config = dict(
    model='masked image model',
    dataset='photos of plants, animals and fungi (iNaturalist)',
    train_examples=77898,
    image_size=32,
    crop_scale_min=1,
    horizontal_flip=False,
    method='mae',
    mask_ratio=0.6,
    loss='mse',
    encoder_arch='vit',
    encoder_norm='layernorm',
    encoder_norm_position='sandwich',
    encoder_activation='gelu',
    encoder_mlp_ratio=6,
    encoder_head_dim=32,
    encoder_fused_qkv=False,
    encoder_bias='all',
    encoder_qk_norm=False,
    encoder_layer_scale_init=0.1,
    encoder_parallel_block=False,
    encoder_dropout=0.1,
    encoder_inner_norm=False,
    encoder_patch_size=[2, 2],
    encoder_layers=12,
    encoder_width=160,
    encoder_positions='learned',
    decoder_width=128,
    norm_pix_loss=False,
    decoder_layers=6,
    init='lecun_normal',
    optimizer='muon',
    muon_scale='match_rms_adamw',
    lr=0.002,
    momentum=0.85,
    nesterov=False,
    orthogonalizer='newton_schulz_5',
    adamw_lr_other_params=0.0017,
    grad_clip=1.0,
    steps=17000,
    batch_size=192,
    epochs=41.9,
    lr_schedule='cosine',
    final_lr_fraction=0.01,
    warmup_steps=510,
    weight_decay=0.2,
    adamw_weight_decay_other_params=0.05,
)
Rows from block 8 of the encoder of a small masked image model, named by matrix and row number. Rows with one number belong to one neuron. Each number is 128 + 24 x the weight over its row's rms, rounded and kept within 0 to 255. All counts start at 0. Numbers have three digits each. After the name is the row's rms in percent of the matrix's.
After each neuron's rows are labels from the 100 images, of 14976, where the neuron reaches its highest value: "colour at peak" is the nearest of a few named colours to the mean colour under the peak. Only what is clearly more common there than usual is listed. The data: photos of plants, animals and fungi (iNaturalist).
# fc1: MLP up (encoder.blocks.8.mlp.fc1.weight, 960x160), inputs 80-159
# fc2: MLP down (encoder.blocks.8.mlp.fc2.weight, 160x960, transposed), outputs 80-159

fc1.307 050:154099117131100120139112117073141118189108188154103142127136118124128125154147152141143108123155136117172069079080133127096112138136127127170069116115165132108117104110124115146130162114115123112094133147114117123135105128108119137103100135
fc2.307 062:119141125152174135107130146185130124133154064140160111136128132115094117105111128113115123101067133146118150133126102092110132135157155086083158163145134112141153126168149119104115147112139114123164115129159150133112145120140147129157118136
colour at peak: white

fc1.354 073:109120115126143144107126129132121053084163126180138118142131102123145122118150114147137126135093093153110149157131141125139154095094133136119123135130094147127120107146082121098136086143171117120156188134107156122153099123136105124120109104
fc2.354 087:164108140119166135153117112108102182143059094067095133158147133150085130131123159104139140119160127104125126132114117146124124159126135125105143116105090067115108124139141079157120166105077145152102136113128120127151155142121158166128126113
colour at peak: black

fc1.324 025:163118113123116084130142162082072141095115097127105137122162140130101105116127190167123113100121123130087137109162107132071081112141126164142130177115124149124112097117162119122098103109130143122141124154101132100152150120139128117106131116
fc2.324 034:104085146146150130132123099183118103127139122177131115156080112116136125119165125112169128160140191154148131141123125065122119107120130083147147091182160122167148140128148122123146113127151117091129109136116117164170143150118119128155117175
colour at peak: grey

fc1.280 064:122105099132108098094107132138129145103151124192113172114158100143118133119157113099117147132103127172157111121136174110190151124098125145161150121125116151151150133095129103123120106132135123120142160146088138129129172163086123105166110130
fc2.280 076:142164117137099148157168152131117097145088148126182121140092162141092185141162128138105100169101108132141127081141135143134100101164143126114152117122160146149156164136153133079116132128100142117144144080135158146143138147124156107150133140
colour at peak: white

fc1.588 047:121142155144121151139141127111140114185155139121078114096106148129141155126118180143139115151099116131150081119161124117146138142176148096121081110097181075121112142092085122144114101108157131165095119155136097113113153117149170144113104129
fc2.588 055:137100137127132093115126126152143141100115083116093113101169120107106127147111132141134156127110147103095172116126149154126145161105137127090114157133191175142119136149126169105090124097131132082181107120127123154112118203138085102139135130
colour at peak: white; pink

fc1.726 103:113127127115129133118153161114118131086128134113134186137099147123138178137105143111128126119168131092147110103163133116151114094166111169146064140149101104145100118091148117131113049134151131134063151150155146095125122143118158137145133144
fc2.726 097:119133107087110128133101133120151174128130108135148154135135158119139136147112145145129146131067130091116145081147148164115135137135157132128083149104125132162134121096153124090115154117169126155157099107152131092153161140117117159127126147
colour at peak: grey

fc1.515 145:112144163163116140115157085165090080125168135172114143155128125110176129134103138136136166145161117134105107160148174087117084132171113111097137136153095106097136117138160133130120141158135113099155108089140125155151119137119115104156099165
fc2.515 140:159094115097137147136129083181116115101175141161162151114142098144135104131165105128114135134133127148147122139115192108111077092115100191105101189128131133144128146173116111130108148124168147118158103102127106105123134156114151175159135120
colour at peak: cyan

fc1.530 116:140134126172127148173124152110082147115134148105130160126139160130109125158131106149123164093130105131133126148127100098133123137095103126145150112127079135146166149140136135096129118115114093143133097135126160118118114131132100122086104169
fc2.530 116:133153092115116104140052111130123042123117123142129114150139176159085153101128134087106140112116084137142116108144105130143130130121193141085165139130131143107138097131117148139160136070127102167113162117104123172128151115144140152143134129
colour at peak: cyan

fc1.398 140:147125146150136145100136103103099095168185172123092098131154115124161097126163106125111122109118103128132139125154151166077123100168114154108087104124105132119127160116188123137122165138074151156137127141127131140107157162153135144148133153
fc2.398 129:107153103129099144088136145139144194131100133143184138139100138064118117165116088088153195096145136141106196121131130127111138141120122084169132146142124089123166157152147121097116099124130110101171113159089111119125110115124123098088130132
colour at peak: white; pink

fc1.600 103:104087097132124136113174142146154120108113094091122167141097112155125139122165153142106090141122165128107169136148136089126143135154102098142129126156130152121149124116146112129115126145120134154139129174142141106097115077122054140123102153
fc2.600 107:135121132159102146153108139130095147096129135188124102174097147139128124133117115123117140108115133102146132184117115150125108122108163117110106119092080119144107100118137120125127094126128102168126112210125124123120146145148134110149165143
colour at peak: pink

fc1.623 176:100115144123136138107147170164113131071128148141130141122140154138137123135104102104099143147131107099060111126149163139150091139122151115080179136086078153133127155075141119157141126134122107109160139094162110099086093113128123144144116146
fc2.623 139:108142136120150110117148179139149117117154139154115108141123104165150095115074148135144166091116109125085111061111172135118077139128138120121150114172121110134115081112125104167111095143136125148131122090140115127113120151129147127109163125
colour at peak: cyan; white

fc1.95 039:142120131122110093089170134138115125163162100143110119141109091114117117116123129119144146128115130086193109147091132124168131120144126114085130165136122133156144169125112161127111131089124137095147104127144149156078100175137133164106135137
fc2.95 055:125189108118127140137095147115134138127080132118134125084118134140135158146148135139112137137129129127087148096125144129131158162117164146151131105120111145111142122133145079143084158103111113151108136120114127141116112124156148068132110086
colour at peak: green

fc1.558 112:133113142139135119128135120151103129172116133099124141126148145129138156100136108162143200133159115184135089162143169199124140162126079112080135125139118099112110151110095132115143133143166088156121117133120127132134138132157117111147146149
fc2.558 105:107122134118107134164085144138128170095137105180175109151083087166148128117134152123150113109156142105091132126109099101139144158129141155147129108163123165111115101146149174127154120143129137119114132165145111091113125171106134183088129115
colour at peak: cyan

fc1.487 148:117104156107098095116101147149094139100150112085160138120151153111150114078109170158135160136154136142172088134143131175137104158115166163142128089093091130099169136158098147130147116181152177123135107092136122078153088116133082153096155122
fc2.487 122:133132108141090118098134126141123170135129100170124129129150141105101135112128113147126114062076124162195115079139112143134164122127101108137138109166138134122134166118136149098119161127137126113113082141145103094116095114152066106144139145
colour at peak: brown

fc1.754 035:116107141093062136111180130133139121173116133140097137147144091101161132086098172099130130125159118122112077125098121122107126145151157079155091178160133128160132155127103148145122141180067137139100132129132113180107162129116135120144143140
fc2.754 052:147129084159157091142114119136118134141096152150096142080130186158066147147169093096130103134110107152112179126137115099107123133144108147118136128127153141127162128136152113106122164106148089095151130121114121107117117147148135115124126157
colour at peak: white

fc1.366 101:143115121092131132086130083152097135170118103117117139108092101130131116145106126108139141149126113135131106148192104137089107115131141137143156132138148117098107107099124159133055117102115125153143140156151166133111204120125077170140116124
fc2.366 096:112131140136098101144136148106130191116101142126098097173102138123158137161120164110109139090138117109131095127134136131124144133142143111158141130089156149133173141134116122154129160136148149116103112148098104113076153140184101073166144105
colour at peak: pink; white

fc1.705 066:145116162102138111123102120172172120213148081152150132122106127124132123147115125109098121158105132107128161143134072116082102109088130158130157150150139114205127164097158155172095092121128115156124164146093144102167148117131152119129143145
fc2.705 071:095113123198124133125158090097145131116126122088101133126127139143149118112130174176115128100159115168134105116147156107139141146129121119111127155158173129054143122140138122072121127112122173171137080147161150146133105134106131141159107137
colour at peak: pink

fc1.108 135:157128127119144131083136118121101168139092166109149139166153116157183150105103098086136172126108170144162149136099133138092148111101085090139133127168108104125099115142099121142179107128167146136105145092153148118123085122151164125100140144
fc2.108 144:116077137106115149122137093124101141147127162123144142154140118158122090149129101134096109149110149110144118102142110121105114157132124121151141089151143163140151079128144114161145154112156176137119149132127124119116106121118110138132095135
colour at peak: grey

fc1.756 113:071119151152128093132160108168085116128187121161103170150148120129125150135113120133127140128111113097122075131129159123146088090117132135093142109140142154116125132127170122134107097146120123093095139125146162126115165115064151147175113126
fc2.756 110:120119137128152140152166115093136120160162076109153118136195121128142082126118149150159117140117148059132153104121153124128093113156145123123159189095108144154152170146150119121136129131117159124126139111141095123143131167144113124140136153
colour at peak: white

fc1.554 057:086085162143142150135130128117154118169095092167108145116116102121114113090099136138179098170123107101150152092103164140105113184129115143101125122151139162086161145149087118163133161129128088181185117144121099164117142102089114119122120112
fc2.554 070:141140143141153113129161147094123094141135151118149133122138146113151151110130104151090150111120117184109148108094098139098100113123143140139112114122132099136106125138113128075139146143138122129136141101145159143165129141146126130131131159
colour at peak: black

fc1.340 141:134105133067107155147138153159119119109122172119132133136124069147114119122178142099129156107182135096099136165161096137076150156133160134139146133159097088123079119125085141120104160127127110128155089116159138118116149135130162133141092164
fc2.340 116:126127144124152149155136155131126135123115167142127129138109130163124109169135125101098130064144115154158097124125160082138120089129120123110115191106155130118117142138126142116161136126151093155119124139092148126112126154176183112093070123
colour at peak: cyan; white

fc1.190 039:136097155134125128113105145082103131087150116156119147107163140155097108150130145105094141124097112156115108117155133200109091159120103149101119116131098153057107092102168125120174102139145135102146126112094143113156158124145114131148134114
fc2.190 049:110147130111142106109143096192104108132118143160109115145096124122126104130133129145147114134131118087164130119109123081127175090098164106123099137130144090187150151189119144137112140142121148155109098127170110124139131120125149124113117138
colour at peak: black

fc1.470 169:152107145162093156095120116151135120135109135157100159162171137119121149110150162114117130158144147151084108100119100099143116111138119093141124173117124156114110138119123157133117125162108081166137136136127100114121104132130113138121061151
fc2.470 153:124120124144132147140162135129129152133123110167104181155152148123091127121118180155108118145105141124078125150122147109128129127152124113104142131146141158139088122132129114147142120134083100105116135094115087116136102134158127161170126128
colour at peak: white

fc1.236 045:122178093104135111153158117121068098130091147164127141138108133090156176160115118174115091101150119149137105121108138124188120154133153122157124090099100135105106070120125106147181164135143176129134132150129135100115118128095123122140101125
fc2.236 063:114093135181110147107124187134133124151148101090118107132122130142094110124148125085134117154109136121124123157132129121121158084125132150103145167154123137131149154134141157127135180152108106085123120104126112159109130102152127147102141144
colour at peak: pink

fc1.75 058:179094136131112097101109154144149120212120113130138123122116121097144099111179165099170103156086127107138169120118149132153164105087121114126136121107130171193105111135126153146071107135164106107097149140098099085130126095108125124110131129
fc2.75 061:076116109111194151148108130054122124109101133132108146114151141166162139119140160153139134137156132118120093107106114139107100189112114109135127137115121148084163138113158162120122098140136140143127148114122145106129142158153141140172142142
colour at peak: yellow

fc1.553 044:140159147128146179129105127141141130136110124157120111137098116083121117135134112119085102137115113129126139107168130119093145120158122153151164154173191136154119144139121136155084127118126101137131144141159171085096102137156110067118146123
fc2.553 053:138140139106110140121147133105105125144141131109149132123151103140139121149106114186096123113124107133162158125133133118092159128094124116106095116137112144119101142059099131123152106118123121172147097154093165141153110104126139103134105100
colour at peak: cyan

fc1.586 106:127145135144128084149166184159166164069116105108152111167118138132111137123137115118162077107129133131104112121126126088065111132108124085112148147136131120124120155114177136124137084145139142105137089097094131136086140152108110107094124149
fc2.586 108:098154096118134155141123110138147162148134162186121124117122111140158143114138144146099137123138105099125151103160144138113140172156147066133133140152129140087188161111124120120126130112150121125149140143139118114141121093128124080173146075
colour at peak: black

fc1.405 116:138122083111106103121111123103103119143117102128142117133086066120169110111146132145101135154130093105146108106156115134189107116173136136149147128154099167143127106139226115139159121092127143156116099151131181076135166076121107166121139130
fc2.405 109:138135106119129137133100108145122180139138125173134109101141169114111118118167116155162188151149156128134143121127136099131138143127104126081153132162102098094159163121125109102104098129132115186105123092124119143116158175125139131147146110
colour at peak: white; pink

fc1.305 126:122142130093180146144088150120125107130096131151142122082110155133130146142170097153140134125107102129123136132175106156088092148144123139126127144177160148131104129181112163120152140172183123170105145090116118157101152106131127137088115129
fc2.305 116:148167126135083101123162162130115115121136089075113141172136140138100152082064119130132097133142141172147163148132141153138186096083136125145177128091126123083108119067115095133139110097106142109144113184166115126132076124101161149150132109
colour at peak: brown

fc1.235 161:159109114147139109103123143101086169159145114112132121150107167143193153105176137124125175115125123162095094094098127148124115149152128113112130122146130155165115147115165135114145125119098134126131133169148096151104097119089134138122135146
fc2.235 143:111167140136143091132157150147135166131122137123166085126128100117104076086125143123137141119120098158064124166130103126133115054113129120130117144130134099117107151108114158143130148105158140154137144190143138150120118151193178143127107104
colour at peak: grey

fc1.244 114:079146143130125122141140113131196096080169122147120110097122128102137139094133131113183143132146149169085157158146129144134145132119117153122140120107150126155151132145125115107155139169113110133129099147085137166128125168092089102101099132
fc2.244 102:150107116175130126102111116115134185132174132131114127105113174123133154148112086107153145131110145105162143113133141099101094146123152140111131147164160131078124151114110113148110164092114112141105135112135119121135156146162108137170127116
colour at peak: green

fc1.336 041:130159133127132138120152109142122123134084113096122154093062129114075129133129123126095112138139117119118134130131147076143114169132138157148130150181129140212113138121151130147124140130117117169165132120150152131127076105151110106117149111
fc2.336 054:085172148103070110137148150096130125087137122164136119149133166128142148132121155121117183082110106124119109129138142124113118101170150116084146167162113112079099140150127165089122108193125108102133130136132135148149154106097152125122100166
colour at peak: white; cyan

fc1.28 055:132180119144174126127111119135108104067125158169126151145094108101154159126107120122113130092140148127087098102148111136214133152112126074147147122131141126136110096140189130091127125144164117117181109141138145131114088107135146140133106140
fc2.28 077:131150129137119151136134110110087154139142109065114093109147144128108073110142132116147151170116098144145141197135120095114135106151150161121111147128165143117118148100093154160110142130130115138122150112116153143113138124132114138128127099
colour at peak: grey

fc1.468 169:130120124114154101138088123069124151132159147127123147170111154084159125104144118099107120107168129173143118125162144098153153136124076081167141140144138160144158118122112149127127137154119121154123146138118097155146129138159160168103100162
fc2.468 151:155152131101135129104069106169143106137128123141141167110099104112130144113124095119147118128101117201150125109135109156126111116123146126139164125161148178121126139134114173116120099113139090149131158119119129102115103118172132115133139126
colour at peak: pink

fc1.29 099:120115159125090124168092149134157127086117128105097132146118154134103138105131118125116145102102122156106136120110106122104136135076127077142167171146134163167135157137137188180088116125164129136146129146123123154134105122135117154097094132
fc2.29 100:131112083140145163126082118180146129119123108132119104104167127155109119117163109126098168104185152162098126144116138125123122144148128108115128083174130169094096133112106112072134104120111116091088126133148134104155132168167115161130139142
colour at peak: cyan

fc1.161 042:100132123129140150117125112116131147167152141128136153111155145121068113147124174123106102082135122141138092104164110151100110122147127127121140114124106163101107167164131112157130110144163166100114128139139124130135125097116166136104141129
fc2.161 055:155108125145125115108130092169124094156104129127155127148112108138173133142127109151120153156138165122144137149108137132126179125125164103133089148122128124127177116117127141145144143135133142123133108062099165119136068108133068155135112136
colour at peak: white; cyan

fc1.591 050:108142098173115169096063096132177114185156137107135105151125085107151123147140129136158111124148102142108116127098149110150129138149128146147154142112170136096154147178135124130118121147145120119142167117123093206103132123107105109076135148
fc2.591 061:109108129069177108117166167098135121149088119136117164159163149112116120096099073163085145112101133115136172111136135143136140105108166105112114146173094112109090141100096089119112128133134133149154125124142147105102118113132111160165129132
colour at peak: cyan

fc1.112 156:124123114160136169140128141122186111124109133150128161139109155132078161112128109110124140151142085144106117148134069126149142197151133145146110077112071124158106145121138122112138083127093116120109115131116113126158108127173115086120117144
fc2.112 154:131103125093142136080141061148120112133170129143152120145170115136150127163174117110110139103119134114129158104114128091145118097120124116091160154104106180112139125079126129130104111141145142163138099095145087108126127108138110128120126155
colour at peak: cyan

fc1.86 086:154136109174143146154104156105129100174098166155109116145116141112138120081114109117150106116137112099186127122079089149077118128124114141141086120106114142129104139107097090104191144099159101129144129115129107158138152128137093136102118149
fc2.86 108:078117133117138136121143115128145129091110134098144155112153119129111153198169120114107128112127135151084137162111150140130170143123087143100184144135147130115116097167162137153112134120096131148132131122162170099124126090123149141142147105
colour at peak: brown

fc1.650 021:126131121110130098109136105123069165132075160125128130127137181109156159153141153168117119097150121121128077155087157138080105139144148101090093098123148146082094149124175115111181121091145088101189110142115162149130099138116098158125169129
fc2.650 026:104123129119136170121128154162111133118157147118178121125135080164096110114140128107095110138143128121122141124123095123153163134111107164169130135128126143144128095158137145163151136203113177154088121099158094142138112079111172060082099118
colour at peak: pink

fc1.261 039:093108138144109134095093137091155160164112103171120142083130115135112129125121119126150127129163083100172133094131115136090097133132162109125108115122143137060130116149103112145110154073108123117108132121136106130147197163136154137131113124
fc2.261 047:162170113113153116164130136121113115111123140135110156126163140120128138139147140163111118101098116177108144094098147118138145129109116143147147156082156098213150159135101114118128136128131122128159140114138153163154098093139082129087136149
colour at peak: black

fc1.79 032:139116127133139126103100130114119130083069178131157122085151149146126102135160109150124112155153146137096124126140119134151089102139122115163143085180095108149110132096167143130187114147118118112098086119128168116106094153153078113126151158
fc2.79 045:118160113110101114155157101154143137113200123127130128199128107144141138142085136105125135058131099123151133142118110117129192143132125140101117169072131164121151145152118133123095136120124135152131136142119067105102136109093155104127125102
colour at peak: black

fc1.425 025:145110140135102113119120088148093139109139144142121091120144143102076160118077144141131142135159099134133098131145163122226126132130097110134086105112118137069123142179163111123130116131131158124129098099117152145139127124091137154086135121
fc2.425 038:125131151114144137147156170145121112136101078119180156154126094145180106133134115128099143148132103104140138138107109114111117142078201156111154178142104158150179142091146133136151157137136138102114119160135120120087123157146119149161128127
colour at peak: pink; white

fc1.762 077:100143109114153147114142146109102152058158090107141107131123124110151124098140166114141144107081134122098159117128118161138114168136141163137091135117080142149114150145129102120170093133161115145135179171114128145121128093131121118127094105
fc2.762 098:174136133130137101151087151127155097126115138105096170158122154132108136118142140116173114154109176127162122139152139104138141106120096117132172123095129105123112106124144149133119172136095147156141139133121119135120153136175143110115165134
colour at peak: black

fc1.502 039:090150125074133104128153135145095132080120113129139128138131123144094165092082135137165118118136138140090091095161115151162082136095096137112083143135104130132096064110199125149160169188151138143138131145117156141135153121142112129161087122
fc2.502 043:171128115147128160124125117133107153112130123114113134113118128107139105136120137122115110154116118169160133176132120085118165125119135134141136127128161125140182165130093169101116136100115131076115150121147130122092090138129156161125173068
colour at peak: grey

fc1.308 049:105151100152140108089124140124105162138112145094136115157108088101127076160134149206101128114145113128089133105134147138174099116142100066138107157117132151135113178120145138167117157116113115134170135146161130100084081147142125153123121110
fc2.308 060:133118151089111154141159108105134139165124109181176137107115141176121140137110135108094156133154110151162147136150106125138196118079171121110156121173107120076118103123156115099105160153138147130131146169125081167107112088082127111111146089
colour at peak: pink; white

fc1.219 054:122137136136131159124101107111118107083131102192112115143107116142169152119098127134136116112125114136100106155173094143180124158130150099129151134109153129077118100146167109153142147135152141120170125127139132119141105137156115139082151087
fc2.219 062:134138121137137103150151152130117176092088139047166152116122157129089089135131126171109180155109113111173134119116142115143137114136098161096148136128122168163115148112104110116092135126149141107091152122149134167115128120103099131131097152
colour at peak: grey

fc1.503 138:162122102126120087146146122157112134135149109131151125134122132123124133107159100122136154082154116098116118145170115131167107137157140107111137141147160129166126142099121088123147154085166123161168107111128145172106116124110163141125137103
fc2.503 129:146107144155129092092120118151122148138147147107178153085127137105093091111103132171131157150111114138089118110118136111121167110103175141143151138125146136139134099096139165132127137170186085146072133157124105122113093131145152166155133146
colour at peak: grey

fc1.97 140:153117148167120113109122139103129111055102112105139148131100152165177111137103125127140100103120132101113195118085094135126151137132146117108139097108122123141116152125113122106190116102161121137129151084126175118093096102155144139083118149
fc2.97 169:118102115114136117127105123162146103126110136162151143155136127122110151157139183118127130098147133115176090129127156130129168161113121122159160117113109168087129126154144117172111149131137110096119126190130131118134167091127139140122138111
colour at peak: brown; black

fc1.349 100:155105128143112143136097115105181119173103134159098123107152127137145128120143157091105133135163108199150132132171147110150147131141121111085159144123112072075146130169110143121112136100147116139126118095136059159127139139134120187115119116
fc2.349 097:096123124134145109113171165189118133107142158145139126130119121069108147139125092123155109109119137062108087114132117127151136105100176128137105149189153125134130122177119119130129118132103142129160102147102160134117127144120130118149136144
colour at peak: black

fc1.8 142:143084172151121067132162159112085128214115130095164130113153146129119138126117075112147130124123089121082150123124098162119102117104123160132146137118122111118099149110182158116122120130123100129130155100131108107158142127142123125115126185
fc2.8 129:096107143144103145136116136115124179142090140160163129125114131172133097082129104121149108125127107157157149126122081076110180139143129145151162120104106140077096141147124116098100124131122120110189104132143113156125133114112147089144107142
colour at peak: white

fc1.682 131:123107148112154116136112107106051169122177189107123135159121106090124128143101101119115127136119113129125169181126085148142123128129081108139134111139121116170147158092122131143143091115090124182152135141139113143096151105103103161074125169
fc2.682 120:158156115131176115124138113122149159113131105171148130151133130137105128088149104095130086123121112154190074088113115122125143149172142086169191095110122131149146116149112110104158134162133081144114161132123174113165141071139142145117132120
colour at peak: pink

fc1.189 122:107116122112137146118093126168069123219167113110102133114123142132163153119159146117157136130107136131116114103110122145156131169096091150146150102130171115182132170106109112168124097147113103168100144139156170141114112112147174136144122161
fc2.189 123:158112114123126144168116144069116130117125104154134099112153149144113117119120097127134122152143106161172132119095158098112133156088155128066134143131138131107163107137119104123120145142120163178124140120141113108103110137113103161133129142
colour at peak: white; pink

fc1.104 054:149085069150128124105158176106104104166099109102120142124091126135148124111160147150134182100131115108140095102118108150161122169134153096107120137122117132098145148110129148144156169095130157134152132149112156139157069146132130144155111104
fc2.104 061:132102116115134131134115163167106147101118119151080130133165140137080118141069129111124109145124156164131148140091133147121134148110143131151127125165119101146136111141137105134122164151123121090116084121132092166056108100121109136070120101
colour at peak: white; pink

fc1.250 122:115131161181143194112152118098071132152124151108141120112119118097123138137140102107114111096115114145125118127156127179104145209165137097130134131127125108092116133111131137130146120102130162143094141126177136130114111112127129105103141098
fc2.250 128:134165132134082112151130099140139155130093147121070121101113090152104110122154136147134166124145134099152097131119104104148164092129152146146105080129116107172126136114141118113129127117099088091144147151110129116131158170077075129107102149
colour at peak: cyan; white

fc1.191 095:152158081112111093124186128116117122125134132120084172131081127102098128146101145102090156113113092125132131139151147154087131160108153149118115155148090129174164121136141096121145099140092124170099119147148169131118127123123115111119122140
fc2.191 103:114168131078113127119158162118110090088105127148117171120100150118118109133148157123140102146121130074126155119141104108128169105128104151117163155156118133132130089129097164118144133142100123156103096124151176151127131141130170109115118120
colour at peak: cyan

fc1.696 077:141105100129129137137150147146126132025096140144113109164139128113134145146136156153105139103113095107104165138110154111142109132137111094155161148146144162141091133164145126134114168123134151074143127091122107138095102173125094122109146142
fc2.696 071:114082136129135102142089132109136157130120133147166136081170143121144136131127107198124127156148138116133126083085145132122135183107093130137132117133130127110123117146185110161140143086154155100152091152093119107137106157105154144123100135
colour at peak: black

fc1.461 147:134172142156143140095169163116118121126106188104116175134142116093125078136115113102194185136157079137168150143140155140125129115140138131129151100139104110106115104156115124122115126135083140138119132141085135145128101143127130104152111152
fc2.461 128:156070120112124120084164152113097161111146182150094174131082120100122127119115117094140150108137173113172152116125161161110136100140106168094148137171121157122093071126110130100123122165150144132135105118120145151116168165100119111146118124
colour at peak: cyan

fc1.692 105:173097129146148091126165106105155158137113106159147138123176121125149152134117121093121123128132146125154116134116116118115129115101093146101115091111137110160103133106188152122097145130137084136105109095143140152141106155112091117131135136
fc2.692 108:109120105096150130144134119211161110110129087127149123149117082124119124155107129105134133099132193128118126121133144142144127120133131104150133142119127162101108138137121090102129149082145166128135127159189133096151130137120122108103139101
colour at peak: cyan

fc1.566 025:123113148119116120106162133168148154144150120049105095157115094169104080102124154129112106161152168119113170134127153103105131130118149131148122151159122137147115145107124152155116127167124118118123111099155131179139198134123125120131119116
fc2.566 036:103105124116118123124093108058138124152087126166127155075140144119166176133129138121141145092106102142125140121138123123118138154156119135154114125084123102129158125117137132112173162108121120142108154176089149075167127135146130155107133171
colour at peak: pink

fc1.7 073:133126116143101109144116139109183138175131097116086111144137099095138155100139080138109128091145143131103124050094145112147124162113111157141158118120174119094109128176093137132145169117147125142157110138140133124126073085090116132114113181
fc2.7 086:114113169109159146084125138124093110131154128118137148108120144156090096117081163112121139147095144140147150162128120146128168112090177081096126119144107146141114130070146117119141117129141110129098097123120128141097126130184117121157127133
colour at peak: pink

fc1.516 149:088115096146131136132111125105146109143128143151085149121136135114088138114102110132148155158133106127111138137180108137123131167144119152141133110150174096099087106164152123174131135132064150132156144168114154182168096127109125100134139116
fc2.516 130:104135138158119081104184088122115123110153097072132137154093179125126103164118112111114141151135140116172134103104157121118156150139110141093127144167145126141152185105124065097131104125186126128130138108081103107131128126112101162159136138
colour at peak: brown

fc1.198 021:092108117105144172111104113122083129138110168092114148169168090142101111111112154149125135126153099125111095190148135104170103126150123112198178111146149153108144173130131145132108132140109158131121132138128112095136111125091145107077135147
fc2.198 029:131080138145120120121116113092154157142143106160160093108133122100135163162083101133100127116150102125171131069127125120156160116110121138070097156168108129104143087123164130152149140106117099154156115153139068163137107148122110146125135127
colour at peak: white; pink